Rows from block 10, named by matrix and row number. Rows with one number belong to one attention dimension. Each number is 50 + 10 x the weight over its row's rms, rounded and kept within 0 to 99. All counts start at 0. After the name is the row's rms in percent of the matrix's.
# v: attention query, key and value (stacked) (model.blocks.10.attn.qkv.weight, 960x320, the v third), inputs 0-79
# proj: attention output (model.blocks.10.attn.proj.weight, 320x320, transposed), outputs 0-79
v.97 095:45 42 54 38 42 41 50 59 57 60 51 55 48 48 36 55 43 45 64 41 51 55 34 45 70 30 40 61 40 60 57 37 50 70 62 53 60 62 60 52 32 62 44 53 29 41 56 52 52 38 71 57 32 42 39 61 54 45 64 45 75 46 56 64 38 49 51 49 67 59 59 70 52 39 57 53 43 61 54 38
proj.97 096:57 47 34 46 62 60 33 47 72 72 38 55 57 68 46 49 50 46 48 46 49 53 59 67 53 49 51 54 58 61 49 44 41 61 60 60 56 60 70 57 47 39 74 37 65 58 42 57 61 40 50 51 45 53 41 46 31 48 29 32 50 54 59 46 46 43 33 49 53 44 62 50 60 45 48 61 42 42 42 43
v.98 099:54 61 42 75 43 47 37 43 23 35 54 70 46 53 43 51 51 30 40 45 38 36 43 50 34 72 55 42 43 60 44 39 53 39 45 62 47 48 45 39 81 47 54 57 86 60 52 38 38 53 42 48 59 37 64 32 40 50 44 45 44 58 39 59 49 34 51 46 37 44 35 57 45 54 48 40 43 56 38 61
proj.98 088:35 44 59 50 43 54 57 47 62 46 45 48 61 37 65 43 47 59 44 56 57 43 45 46 59 56 44 68 40 32 63 65 52 58 60 18 47 42 67 47 74 48 46 65 44 65 45 47 46 46 37 31 51 45 34 65 70 43 53 50 57 51 63 30 50 70 67 52 41 63 49 42 66 53 57 42 48 62 59 54
v.99 108:51 41 49 46 56 61 56 43 43 65 64 38 53 47 44 64 54 39 42 44 61 51 64 61 52 52 53 59 40 46 37 62 61 48 41 34 69 44 62 53 28 73 46 52 32 46 59 52 35 48 43 52 33 54 65 36 70 66 51 59 59 44 51 55 58 48 50 60 56 38 50 54 54 64 48 44 63 43 43 46
proj.99 095:53 63 60 50 42 33 45 42 40 43 61 55 56 41 65 26 44 42 50 50 38 39 45 49 41 47 57 50 58 69 45 41 49 68 52 71 48 43 49 52 47 35 54 59 40 49 48 44 68 46 54 44 56 45 53 40 32 59 62 46 40 54 39 43 62 42 44 45 48 69 55 50 39 45 48 61 55 42 35 27
v.100 096:52 42 52 42 53 42 55 47 35 49 40 49 56 58 70 59 65 42 76 29 55 52 65 61 64 72 48 54 52 43 54 57 56 51 45 51 53 47 56 49 32 45 58 56 39 47 63 63 46 44 59 41 59 54 47 40 43 46 40 45 49 64 44 39 72 62 38 45 48 47 33 51 55 59 61 47 56 51 49 59
proj.100 087:57 32 64 54 57 44 52 46 55 53 62 46 45 40 62 41 51 50 57 37 43 27 47 61 50 47 39 59 55 48 58 49 22 32 56 56 57 29 49 57 62 61 43 54 60 43 43 42 53 54 58 60 47 45 45 41 33 42 53 50 44 42 54 48 34 42 62 49 53 50 51 65 33 55 29 57 58 55 44 48
v.101 088:50 41 65 56 62 41 60 50 65 58 35 57 48 47 52 46 52 40 29 36 35 51 53 45 58 27 51 39 61 49 64 53 50 51 55 43 56 57 41 49 57 47 59 48 41 51 48 47 60 31 49 32 86 42 40 62 48 56 50 48 48 61 63 30 38 54 36 53 42 55 46 42 51 48 57 44 46 53 49 44
proj.101 095:33 46 47 29 64 49 44 69 55 52 68 45 51 62 39 47 45 35 65 36 57 54 59 50 58 63 61 59 59 35 51 60 57 35 63 48 38 63 37 33 57 70 36 35 60 60 49 57 48 64 43 59 33 61 51 41 37 47 40 36 62 28 50 53 52 50 65 52 50 48 35 54 40 60 53 35 50 41 55 66
v.102 110:56 63 55 62 35 38 59 47 31 37 60 55 62 54 56 31 59 47 45 56 42 46 59 59 33 42 52 49 57 57 56 52 52 34 57 52 47 37 32 50 64 38 62 62 54 49 40 49 43 57 25 62 48 44 49 39 41 37 54 53 46 48 50 45 51 55 52 51 34 38 49 47 46 67 50 60 51 47 30 28
proj.102 093:49 48 48 71 32 63 54 43 59 44 48 55 48 51 61 58 57 60 50 63 70 51 31 41 62 61 51 60 42 44 56 42 43 52 37 40 54 56 24 67 48 55 50 52 42 48 37 40 52 42 39 52 53 47 58 58 58 61 46 48 47 51 50 48 33 42 62 44 43 43 43 41 52 62 52 57 60 50 44 84
v.103 095:49 40 53 54 44 47 48 46 43 49 54 38 55 61 54 45 63 57 55 61 45 60 43 65 71 52 57 56 51 44 49 31 55 58 50 37 63 36 56 53 33 57 56 43 46 39 68 45 42 44 53 63 33 44 45 58 52 60 57 48 46 55 44 65 34 47 46 46 54 40 56 42 58 48 58 58 54 46 40 55
proj.103 103:58 42 47 38 52 41 40 44 57 77 39 67 59 59 53 54 46 34 51 28 50 37 44 40 63 49 62 48 43 68 45 33 36 42 45 71 55 61 52 28 54 44 64 48 55 61 38 64 71 47 49 54 50 58 54 39 28 59 52 50 51 42 51 38 51 36 40 58 40 65 51 45 54 44 48 45 39 50 52 51
v.104 094:58 68 49 59 37 43 50 57 55 57 35 59 46 48 59 49 43 59 28 56 43 53 58 47 42 50 54 41 68 41 56 36 66 56 54 73 49 51 40 39 65 35 60 59 63 54 38 47 52 44 43 45 64 43 51 54 20 44 51 54 40 45 53 29 29 41 53 59 35 52 44 47 43 63 46 52 43 62 54 44
proj.104 092:46 36 43 43 37 58 55 57 60 51 44 54 52 52 58 47 46 45 65 46 41 41 33 43 71 53 46 61 60 47 62 49 43 51 49 57 57 56 45 68 51 53 56 50 59 47 53 56 54 69 55 56 60 55 43 35 60 48 35 58 66 50 76 66 39 43 59 51 50 56 57 62 61 33 62 49 65 43 48 86
v.105 113:45 33 40 32 68 42 56 46 55 40 47 50 64 36 40 47 41 44 53 49 33 48 68 55 46 48 47 56 37 41 55 65 59 34 56 27 56 63 66 36 32 68 55 50 33 34 49 57 58 53 52 46 53 50 59 42 67 68 37 48 58 35 43 65 57 41 43 53 47 64 53 43 64 57 38 50 55 50 36 46
proj.105 101:39 53 46 60 63 50 56 62 47 69 52 42 63 45 42 50 44 54 56 49 47 66 42 42 57 44 50 49 49 51 32 44 66 64 70 43 45 49 52 53 56 53 42 46 51 48 50 59 61 50 40 59 36 56 53 65 44 56 50 32 44 54 61 31 62 48 47 46 49 46 49 41 43 45 54 46 59 49 60 24
v.106 098:35 38 56 69 39 55 32 52 46 41 51 27 53 54 52 33 47 51 37 38 36 62 48 52 38 35 62 49 71 41 68 26 46 55 48 33 42 37 57 49 56 54 65 59 53 51 46 27 49 47 49 47 74 35 48 65 34 57 43 43 33 60 62 44 58 53 52 52 38 43 53 45 75 50 50 54 53 48 46 65
proj.106 081:48 48 56 41 50 49 51 64 63 50 56 61 47 53 39 65 59 32 60 47 57 40 53 46 78 47 56 55 53 49 46 54 58 42 47 58 34 58 50 45 52 57 48 47 61 61 46 58 48 51 62 43 50 63 41 37 68 39 58 64 54 32 45 45 47 53 64 68 38 37 36 52 30 52 48 44 50 54 47 72
v.107 094:59 56 50 52 42 57 62 65 44 41 36 36 61 62 52 59 61 49 64 48 57 65 40 35 53 38 49 46 83 54 63 37 50 58 60 60 47 42 54 58 37 58 64 44 45 57 41 47 71 57 60 63 65 53 64 70 49 53 42 50 56 50 51 51 46 37 50 65 58 36 56 42 44 46 65 55 64 48 51 47
proj.107 102:57 47 54 35 42 54 37 55 57 60 60 74 36 44 60 45 50 44 50 46 51 46 54 65 55 52 39 24 54 63 41 49 33 37 36 63 50 61 39 42 39 60 61 39 53 40 51 56 61 50 68 51 46 52 46 39 49 48 35 42 55 36 51 48 43 38 45 40 40 68 59 54 48 50 40 43 40 55 46 57
v.108 088:40 52 34 47 50 38 53 48 58 38 41 50 42 66 51 41 57 53 55 55 49 44 53 50 45 71 41 48 51 38 52 44 54 44 49 51 46 74 45 43 53 27 59 63 45 42 53 57 50 63 40 59 62 50 41 31 42 49 37 42 48 39 41 58 46 47 48 61 37 67 49 59 44 57 63 70 45 59 49 47
proj.108 132:57 49 37 52 45 39 43 39 39 65 49 49 55 47 66 51 41 65 62 49 36 51 47 46 52 31 46 44 55 50 48 30 36 52 51 36 63 34 56 46 41 43 58 57 77 49 47 47 70 49 57 40 49 60 58 37 55 57 47 38 36 46 64 56 27 26 48 52 56 37 48 59 60 33 47 50 45 54 45 45
v.109 095:70 52 38 57 57 43 58 47 36 60 45 41 51 66 56 62 45 49 56 44 45 56 61 59 43 46 46 54 52 43 47 47 52 52 38 50 60 50 45 46 57 41 61 46 59 48 47 54 59 61 50 44 54 51 57 38 40 63 46 37 57 41 47 33 50 41 61 46 29 51 35 62 41 45 51 54 50 44 51 52
proj.109 111:48 61 63 46 45 50 58 56 58 39 51 57 39 33 72 44 52 44 56 51 52 40 51 47 74 56 44 38 62 41 47 52 37 45 49 62 55 46 57 55 52 52 72 61 32 46 57 54 40 45 62 43 53 42 45 47 60 57 40 48 48 52 78 67 38 43 61 40 56 55 54 47 35 51 49 50 49 43 43 60
v.110 109:52 52 51 44 45 42 59 51 50 53 51 54 59 49 34 57 55 37 71 35 44 38 52 33 47 46 44 74 13 43 41 63 41 66 54 61 61 43 65 47 41 63 52 46 58 51 54 54 40 54 59 61 42 41 58 66 56 37 70 41 66 53 51 37 65 50 45 40 50 56 50 67 66 42 55 39 38 50 64 47
proj.110 100:60 52 56 55 58 63 51 54 65 41 41 51 57 42 59 42 37 48 47 56 50 61 49 72 36 55 49 43 66 56 77 42 32 50 60 57 31 36 59 67 51 28 67 41 42 49 37 43 49 50 49 35 60 52 39 52 40 42 25 42 40 55 75 59 43 79 51 47 61 39 57 39 65 54 44 50 50 59 50 42
v.111 094:49 52 49 45 46 42 67 50 48 37 58 45 58 34 58 51 48 47 72 33 68 69 54 39 68 58 40 73 41 36 50 46 61 58 42 53 57 55 67 55 24 64 26 43 37 48 35 64 58 30 37 41 57 58 52 44 38 51 61 57 51 62 53 41 62 46 40 32 55 43 58 59 38 47 55 50 51 47 49 44
proj.111 086:52 46 49 50 59 50 55 65 45 58 55 50 62 51 55 46 51 42 58 49 47 59 56 59 38 53 45 32 55 57 43 51 49 36 55 51 59 48 37 49 49 37 65 39 45 40 64 61 41 67 58 53 50 58 43 54 43 50 36 36 32 52 43 59 53 60 51 36 58 43 48 43 31 46 42 52 39 47 44 41
v.112 096:51 68 44 77 34 42 46 47 47 59 57 55 42 63 50 49 53 58 20 51 58 45 77 43 49 75 57 62 51 49 48 43 63 65 62 65 44 41 37 38 49 45 46 26 54 59 53 51 46 66 31 57 35 45 49 44 46 39 60 38 56 50 64 42 38 31 56 61 31 56 41 45 56 55 48 54 50 66 36 59
proj.112 085:43 67 45 46 40 60 59 51 46 42 36 55 63 47 74 29 37 43 49 71 48 38 23 53 55 40 64 48 59 38 62 40 49 42 50 48 60 44 60 56 59 48 64 57 48 37 36 36 56 44 43 35 48 64 51 39 49 61 46 55 48 50 58 56 51 42 58 38 47 73 66 46 44 36 67 57 57 43 49 49
v.113 099:44 56 43 39 38 61 59 49 59 55 52 58 33 39 58 46 50 57 54 60 44 59 32 33 57 47 44 47 68 49 42 35 52 62 55 72 47 68 55 51 53 33 48 38 66 48 34 58 59 45 47 52 47 28 41 77 52 30 53 63 50 53 62 53 41 55 51 55 52 50 48 44 53 48 46 46 40 47 59 48
proj.113 089:47 39 35 36 53 71 50 44 50 52 52 40 40 58 31 62 55 61 48 48 35 46 45 61 52 59 47 48 54 59 65 48 48 35 42 50 44 53 45 58 31 48 47 71 50 65 53 58 49 58 63 47 44 52 53 55 52 64 37 44 59 61 64 62 45 43 59 50 49 35 43 63 61 35 53 57 52 51 45 34
v.114 108:64 43 55 55 57 47 51 48 45 66 47 34 59 52 56 46 53 31 24 39 57 32 49 51 48 42 60 66 63 36 59 52 67 64 36 40 57 44 51 46 53 60 33 61 44 58 61 36 71 42 36 44 75 54 60 46 45 66 51 66 61 54 45 32 46 41 61 46 46 44 54 47 55 57 67 52 53 43 35 65
proj.114 092:49 57 62 60 30 41 52 58 59 37 52 64 51 45 61 42 47 38 69 55 49 41 61 54 59 40 33 40 42 49 40 68 63 45 70 43 50 53 54 32 58 53 53 31 61 61 42 59 47 43 40 44 42 42 45 43 48 58 46 45 44 38 39 63 47 48 61 40 45 64 39 67 39 54 51 40 41 57 50 59
v.115 103:51 32 41 40 58 46 59 41 59 43 42 43 63 50 58 45 66 45 62 50 56 57 43 50 49 40 36 47 55 61 42 61 46 35 50 47 59 47 65 63 44 50 46 58 50 46 48 57 57 57 60 42 34 64 46 44 47 47 55 63 62 53 43 65 49 48 62 45 72 53 58 62 44 54 52 49 54 46 45 52
proj.115 103:50 48 49 51 50 41 46 61 37 69 59 47 32 55 31 73 62 58 41 50 49 54 49 50 52 60 47 55 24 63 34 49 57 48 56 47 59 63 33 44 42 53 48 54 55 50 50 49 55 43 44 73 50 57 56 58 40 51 52 48 43 36 41 42 42 53 48 61 43 43 44 63 63 59 46 40 46 45 58 63
v.116 101:52 41 53 46 50 46 50 44 54 60 46 53 60 55 61 46 49 28 63 36 54 52 29 46 83 57 56 43 59 57 50 47 64 60 46 46 62 51 57 45 38 66 40 60 51 61 56 36 56 46 43 50 55 48 57 41 50 55 70 71 48 48 60 43 61 44 37 57 45 43 51 43 50 40 65 50 47 32 58 36
proj.116 093:43 45 55 30 52 52 38 49 37 46 61 46 34 57 45 42 38 51 50 39 57 44 60 58 34 51 46 51 55 58 58 59 48 54 63 64 46 69 45 41 54 56 59 38 44 51 46 58 47 52 52 55 40 46 34 54 42 54 40 34 48 46 33 53 54 65 49 47 60 53 48 50 45 55 35 60 44 60 40 47
v.117 106:60 52 51 59 33 46 40 42 42 45 63 53 66 61 57 48 46 48 63 58 54 37 57 62 55 58 56 48 38 64 56 57 50 53 48 55 50 44 44 40 60 25 52 49 71 53 43 46 50 58 57 50 49 50 43 36 47 43 48 51 57 55 35 44 50 66 57 40 40 61 50 67 49 52 62 37 53 70 43 69
proj.117 081:67 56 61 53 30 38 49 44 73 53 27 51 45 45 56 65 59 65 47 53 62 39 60 41 56 34 51 58 42 32 50 43 59 44 61 42 57 25 59 49 55 50 62 50 58 42 48 58 50 48 44 45 55 34 53 46 58 61 52 52 60 83 50 52 45 55 46 53 36 37 37 46 60 54 37 66 52 53 42 44
v.118 098:47 27 53 42 59 69 43 52 65 61 28 53 42 49 40 60 49 52 62 37 44 66 51 42 61 48 37 53 55 52 49 45 50 65 45 52 66 61 69 64 46 57 44 45 48 51 49 56 52 23 60 35 55 62 47 64 54 65 39 37 52 42 50 48 43 43 40 48 66 55 60 56 51 51 42 51 50 37 66 49
proj.118 088:49 41 45 18 58 52 54 59 44 52 50 39 56 42 51 60 44 26 53 46 45 56 49 44 49 50 45 44 52 41 34 52 49 48 56 52 43 51 48 46 37 60 39 40 69 49 62 65 56 64 62 62 45 58 37 51 47 39 45 39 56 49 58 54 52 41 49 63 47 33 44 54 50 42 54 45 43 38 57 52
v.119 106:54 49 54 55 41 40 35 43 60 49 76 43 46 47 58 41 48 57 64 56 48 37 70 73 62 73 51 58 48 63 64 42 59 59 33 60 53 52 57 34 43 46 43 52 70 57 44 63 53 67 33 57 25 44 50 49 52 34 54 65 68 48 44 67 46 48 59 53 55 59 52 35 42 50 53 44 52 47 54 42
proj.119 097:52 42 43 73 43 55 44 43 31 63 26 47 46 59 51 36 55 59 42 60 35 52 38 31 54 36 48 41 58 64 42 49 44 48 66 48 64 52 52 61 42 43 62 73 49 45 55 46 62 46 57 43 74 50 51 47 53 57 61 32 38 59 41 29 53 50 36 42 46 58 45 70 79 44 53 52 47 48 44 35
v.120 096:61 41 55 33 40 55 44 61 62 55 47 62 51 30 46 51 43 61 54 51 65 51 55 44 79 40 39 58 43 37 69 54 60 63 38 40 51 56 55 46 22 66 56 54 42 45 37 54 53 39 64 59 63 65 56 60 60 51 53 45 60 41 59 51 55 38 38 60 71 41 45 42 54 52 46 40 44 38 56 40
proj.120 093:73 49 33 36 58 50 62 44 57 69 53 48 65 55 43 37 38 43 54 42 48 54 54 63 36 56 60 47 57 64 57 52 42 44 61 59 39 66 54 44 50 58 52 34 35 38 41 54 62 49 45 61 40 60 47 47 25 43 49 43 39 41 32 50 63 52 49 53 56 53 76 51 50 41 72 52 53 59 42 36
v.121 100:68 31 46 47 48 54 65 49 55 40 38 50 52 38 56 32 51 48 57 35 48 68 54 37 53 42 46 51 52 21 52 46 39 51 43 57 43 47 50 56 50 53 56 57 38 47 33 49 51 44 36 39 74 60 47 43 37 53 42 41 45 53 48 50 52 47 48 43 47 39 47 63 61 55 49 48 47 34 56 42
proj.121 117:52 52 52 34 58 40 58 70 49 48 67 40 54 42 38 74 59 37 55 50 59 55 48 55 58 62 58 53 44 47 49 59 59 21 39 44 48 70 36 49 42 59 36 39 54 55 59 56 57 63 60 59 44 60 46 54 48 48 52 51 41 37 55 53 53 61 54 50 62 33 47 46 18 57 49 39 41 53 53 65
v.122 106:55 35 40 52 62 51 31 39 47 35 51 54 61 48 46 39 54 43 57 39 49 38 52 59 42 71 52 55 33 50 56 55 60 33 42 44 57 49 62 45 65 46 56 58 47 33 47 54 36 65 46 54 36 43 61 37 69 56 42 56 56 54 32 67 43 54 50 53 62 62 35 53 51 72 51 32 44 60 34 54
proj.122 102:39 50 54 60 50 45 64 53 52 55 41 44 51 42 42 49 48 62 50 53 49 39 38 32 49 49 50 82 37 60 51 49 53 63 64 35 52 50 54 49 48 46 36 74 48 59 42 49 54 43 37 47 58 50 40 50 38 56 56 40 55 48 52 34 62 54 57 48 38 52 39 50 72 51 60 52 55 49 51 34
v.123 102:45 46 60 50 38 60 27 45 55 52 42 51 40 49 39 43 47 39 42 46 49 64 26 52 24 50 41 38 57 57 49 48 36 50 42 57 46 41 33 54 68 47 67 43 62 63 43 34 52 44 54 52 53 45 50 59 57 36 45 54 58 59 66 35 32 62 55 58 50 40 40 52 61 46 57 43 46 66 42 55
proj.123 106:43 54 39 37 53 61 61 65 67 38 50 52 44 59 41 63 54 47 41 62 63 39 48 51 60 56 56 61 58 47 52 55 59 57 51 30 26 53 53 55 37 65 52 55 42 53 53 54 34 48 52 58 38 55 50 61 54 57 51 56 68 42 61 70 50 39 50 48 38 46 43 51 45 50 47 50 63 50 47 64
v.124 091:59 47 70 56 50 46 47 54 43 63 47 40 67 60 49 55 53 44 47 49 68 51 31 36 62 59 43 46 55 65 49 42 66 57 41 52 53 55 64 51 65 50 33 48 49 59 68 41 65 47 50 51 61 70 54 45 39 73 57 51 42 39 38 50 32 37 64 43 50 65 54 43 55 22 63 56 53 48 46 62
proj.124 085:59 52 52 30 43 39 55 43 64 48 51 63 27 44 48 56 47 40 64 48 48 44 72 34 48 45 38 32 23 37 33 72 55 49 58 55 50 43 52 22 55 58 60 41 56 47 60 53 44 47 48 64 46 50 48 46 45 64 60 58 55 52 35 62 54 35 46 53 44 50 39 49 36 60 57 51 38 60 60 60
v.125 109:34 60 43 60 59 44 62 57 58 58 45 42 44 47 54 59 42 32 49 34 36 57 51 50 40 53 42 39 69 42 38 54 42 54 43 59 63 50 72 40 44 47 47 44 52 65 55 66 63 44 60 44 42 62 58 57 44 50 61 51 59 72 71 37 70 52 50 56 42 50 51 54 40 48 58 47 54 44 55 46
proj.125 100:40 45 58 59 59 60 41 58 37 41 53 37 45 63 49 35 46 54 53 62 59 45 53 59 45 53 41 48 70 38 64 46 35 56 50 55 53 28 46 71 48 51 59 63 56 47 51 47 20 47 53 41 55 42 57 44 42 31 39 54 49 48 55 58 44 55 68 36 65 54 55 60 60 54 44 55 57 47 43 33
v.126 096:40 46 45 42 40 34 54 48 22 44 41 40 45 59 55 46 54 40 60 32 58 52 49 54 28 41 36 46 53 47 37 51 35 35 61 68 46 40 38 50 62 55 49 40 49 43 71 38 57 61 68 45 45 51 65 42 47 50 60 55 75 54 46 47 48 46 54 41 47 51 41 65 59 33 35 59 50 49 50 56
proj.126 096:44 67 54 67 54 48 51 50 56 43 60 57 31 58 45 51 60 57 35 55 52 49 53 61 57 48 45 50 45 51 44 75 65 63 43 46 43 43 61 44 58 54 72 50 49 46 37 40 37 53 38 47 43 51 53 62 57 48 56 58 47 44 50 57 51 50 62 43 47 40 65 35 39 68 38 40 54 43 53 45
v.127 104:44 55 53 52 48 65 37 50 58 62 54 52 50 52 39 67 48 43 31 57 35 51 39 51 45 65 61 50 55 64 56 58 37 61 40 59 60 41 59 41 65 45 45 55 43 59 42 45 43 52 54 65 50 29 55 74 63 39 47 56 66 62 48 49 49 54 47 44 47 61 48 41 58 44 49 43 49 67 65 48
proj.127 106:60 43 61 58 44 65 55 51 62 34 35 47 36 48 45 38 52 51 45 65 59 36 46 41 45 43 44 43 55 46 53 64 50 68 60 54 35 41 57 75 39 44 49 39 35 50 45 57 37 53 56 49 71 27 59 50 51 55 48 59 56 59 40 57 57 61 46 49 42 60 48 49 75 53 54 57 57 49 43 41
v.128 101:45 66 43 54 60 52 45 46 51 61 46 59 72 48 47 53 53 63 48 63 39 30 52 46 45 81 45 63 34 47 52 44 46 51 58 57 59 48 51 60 50 71 49 38 62 37 52 57 31 51 40 37 55 53 57 41 38 49 40 41 50 44 41 53 52 69 45 36 46 44 55 61 46 42 41 49 42 68 40 54
proj.128 150:63 58 49 59 53 57 42 59 48 39 42 52 70 59 59 33 46 48 31 50 41 66 43 37 53 71 57 49 71 55 60 49 38 42 37 47 48 45 48 33 51 44 31 56 31 61 36 51 36 47 57 37 45 48 48 61 52 61 67 63 64 55 51 28 59 40 51 67 36 62 41 47 61 65 62 64 46 54 61 55
v.129 101:57 43 43 68 49 41 58 45 60 50 59 67 51 46 52 48 59 60 40 48 34 68 45 43 51 64 57 51 69 48 47 52 63 50 47 46 61 42 54 44 50 35 35 38 24 41 41 56 44 50 32 48 42 47 41 50 43 50 40 46 53 57 73 55 51 43 52 65 35 46 39 44 29 40 45 42 46 35 58 43
proj.129 085:43 37 50 61 51 54 58 60 47 59 25 43 58 45 52 44 47 41 57 49 66 39 70 64 62 45 54 55 53 67 68 69 36 57 52 60 53 45 67 72 48 56 54 64 58 35 70 45 42 48 46 56 49 48 63 35 48 55 50 54 46 50 46 51 44 64 68 28 54 66 50 42 56 51 48 44 53 40 47 53
v.130 102:51 49 56 41 55 50 39 43 29 73 48 54 43 55 56 68 72 59 55 44 56 63 38 33 47 38 36 40 60 58 42 35 51 39 44 35 40 43 56 66 38 56 56 68 36 55 53 28 64 43 54 48 46 49 42 42 60 49 63 58 38 61 43 73 31 43 55 62 54 35 44 35 54 63 42 52 54 52 52 49
proj.130 099:54 46 49 49 61 43 58 58 67 46 44 44 53 35 47 49 46 39 62 51 53 49 53 34 67 56 47 69 33 32 35 55 54 63 56 37 43 46 29 51 44 51 49 22 41 69 51 57 44 55 40 59 49 59 51 41 53 52 49 50 47 40 45 47 53 63 37 49 41 39 66 62 42 52 59 65 50 57 53 35
v.131 093:46 53 40 45 58 41 49 22 53 68 61 57 42 49 43 50 38 53 45 51 28 56 50 54 51 45 37 49 46 49 24 56 52 48 60 59 38 41 55 41 53 51 51 46 57 75 47 50 45 44 60 49 54 48 50 38 52 60 54 47 63 58 58 60 60 56 47 56 36 64 37 57 52 48 44 49 54 69 55 45
proj.131 086:34 47 46 51 67 61 45 63 38 55 52 31 51 43 34 60 47 42 42 43 60 33 48 66 74 40 68 42 81 52 63 54 59 54 48 54 68 61 64 58 49 55 58 65 54 48 50 53 45 53 52 38 42 33 53 51 57 37 52 38 49 54 53 27 41 65 39 50 55 51 55 53 27 44 63 43 39 40 52 46
v.132 106:61 57 36 66 52 33 42 58 51 46 28 44 51 55 54 47 60 46 38 40 29 36 51 68 43 46 78 52 78 47 54 47 56 50 47 52 60 51 50 39 53 49 37 47 30 50 31 55 59 65 29 56 39 46 54 35 32 52 50 53 58 56 67 41 57 59 42 65 36 50 43 53 37 48 57 44 52 53 53 34
proj.132 090:34 64 49 66 41 53 71 43 41 61 53 53 45 42 51 52 55 71 39 68 62 51 53 35 54 61 31 43 50 50 44 51 45 69 63 56 50 41 35 67 59 54 38 50 47 50 47 52 55 47 50 63 57 45 49 38 58 52 30 63 38 45 50 61 23 55 73 35 57 60 59 38 58 63 54 46 47 52 48 52
v.133 096:45 58 51 52 43 45 65 65 60 62 56 72 53 32 35 58 67 48 61 68 56 40 57 44 46 48 27 46 37 54 42 59 52 60 53 51 50 30 55 40 49 44 46 42 60 30 50 65 65 52 70 57 53 48 49 62 51 43 44 55 54 34 45 59 55 59 55 52 70 58 59 52 58 52 42 50 62 53 68 51
proj.133 105:50 44 72 58 41 72 25 46 36 47 60 32 57 53 41 36 49 48 49 40 52 58 52 65 57 56 48 51 51 45 58 39 46 31 58 48 60 54 49 38 49 59 64 57 49 56 48 54 24 48 51 44 44 44 61 43 48 47 51 46 71 32 50 42 60 49 54 61 44 45 46 67 50 53 43 46 30 34 45 68
v.134 101:50 51 65 51 38 43 61 65 29 46 43 46 47 59 49 47 50 50 36 56 39 59 50 59 33 47 49 59 61 53 50 35 46 49 40 49 40 61 33 59 58 53 52 51 62 36 60 48 29 42 48 42 65 47 59 47 38 39 34 48 44 59 55 48 49 57 64 30 39 48 55 47 54 56 46 54 49 58 52 48
proj.134 086:37 54 36 46 59 54 42 45 59 38 33 41 48 47 49 47 54 55 37 37 56 51 51 25 41 55 56 55 32 42 48 63 30 43 40 49 52 35 38 59 61 42 63 36 34 67 47 48 59 50 57 49 46 63 46 44 62 67 64 53 55 58 41 32 39 29 45 56 49 65 48 48 42 61 67 55 53 48 61 53
v.135 095:26 61 59 72 28 47 64 43 63 49 44 75 68 39 51 43 64 61 48 53 48 52 62 51 59 46 57 37 34 46 33 51 43 47 54 50 50 25 59 50 36 60 46 41 59 44 47 51 51 45 45 58 38 53 55 50 47 59 63 38 58 33 56 48 44 48 40 51 56 66 40 44 43 43 44 49 50 61 57 54
proj.135 108:54 41 47 56 66 63 49 69 41 51 51 36 51 44 46 54 64 24 61 30 49 44 42 54 39 38 38 49 55 57 47 38 54 49 48 47 45 69 61 37 57 34 47 60 27 48 66 44 45 35 53 41 50 47 44 63 45 41 43 47 62 34 45 39 57 52 60 49 48 51 53 53 48 53 57 63 61 42 45 45
v.136 094:48 49 68 53 32 66 57 57 22 45 49 64 47 55 54 38 41 64 40 51 44 48 42 46 44 62 51 38 61 56 66 33 54 34 38 36 49 58 46 57 39 33 51 63 55 68 63 48 33 53 35 37 55 46 46 41 44 49 54 50 33 54 42 60 34 41 73 51 64 35 42 43 69 61 55 49 55 43 41 62
proj.136 097:63 55 39 54 61 27 61 46 68 42 47 68 45 56 56 75 66 46 60 44 50 52 41 37 41 38 46 52 27 48 44 44 44 56 51 55 49 43 56 66 38 47 50 30 42 47 79 53 64 52 49 50 58 60 49 57 39 46 44 56 76 42 45 44 54 57 45 47 39 62 64 51 55 42 53 55 58 49 43 37
v.137 102:43 55 74 54 32 68 49 70 42 39 40 64 58 52 49 46 68 50 44 54 53 48 41 51 60 49 60 44 35 45 75 48 44 38 41 53 65 42 41 65 46 51 46 57 32 39 51 46 47 57 44 45 61 39 46 56 49 39 50 49 45 49 49 61 47 53 48 48 66 43 42 30 56 39 49 47 47 29 32 60
proj.137 100:61 52 46 53 35 43 55 44 47 52 53 52 48 60 50 52 51 40 69 39 39 49 28 44 39 33 40 54 31 45 41 42 50 38 58 48 42 46 59 44 32 43 41 27 50 46 63 55 48 41 39 46 51 69 44 53 46 58 52 66 72 39 39 40 49 44 55 50 51 54 52 62 72 62 51 55 57 44 44 40
v.138 098:62 57 61 41 57 45 59 79 56 52 45 48 59 55 47 32 49 38 48 54 51 47 45 43 55 59 64 64 33 49 68 60 33 37 37 55 46 53 46 69 47 64 51 39 41 56 63 67 51 54 40 50 45 61 49 31 51 51 33 45 44 42 43 43 55 50 46 34 53 41 55 45 60 37 32 37 50 52 47 41
proj.138 098:57 48 62 54 33 56 45 54 48 41 41 52 40 77 49 53 54 35 50 36 53 58 29 40 46 21 54 52 44 51 44 60 40 40 44 55 43 34 56 27 52 47 54 44 70 64 39 37 44 53 48 42 67 53 48 69 31 53 56 43 68 60 36 38 60 53 52 57 56 61 32 68 43 72 71 55 49 46 51 53
v.139 092:34 55 40 47 33 46 56 46 30 56 53 56 41 57 48 55 47 54 44 70 65 30 37 42 44 63 68 40 60 48 37 54 64 61 70 39 45 40 54 41 42 52 46 38 71 48 45 43 64 47 43 48 55 48 57 24 43 53 69 67 51 36 43 67 64 49 40 56 50 47 57 37 56 66 56 73 52 57 57 61
proj.139 078:35 40 57 68 52 48 51 58 38 39 41 52 55 57 35 52 48 53 53 46 53 37 69 48 41 43 36 41 46 48 47 33 69 28 46 63 44 73 49 39 43 41 56 63 62 66 40 64 47 40 53 43 54 35 55 54 44 57 41 48 61 55 52 39 63 57 66 54 46 64 66 51 42 47 45 53 47 29 49 47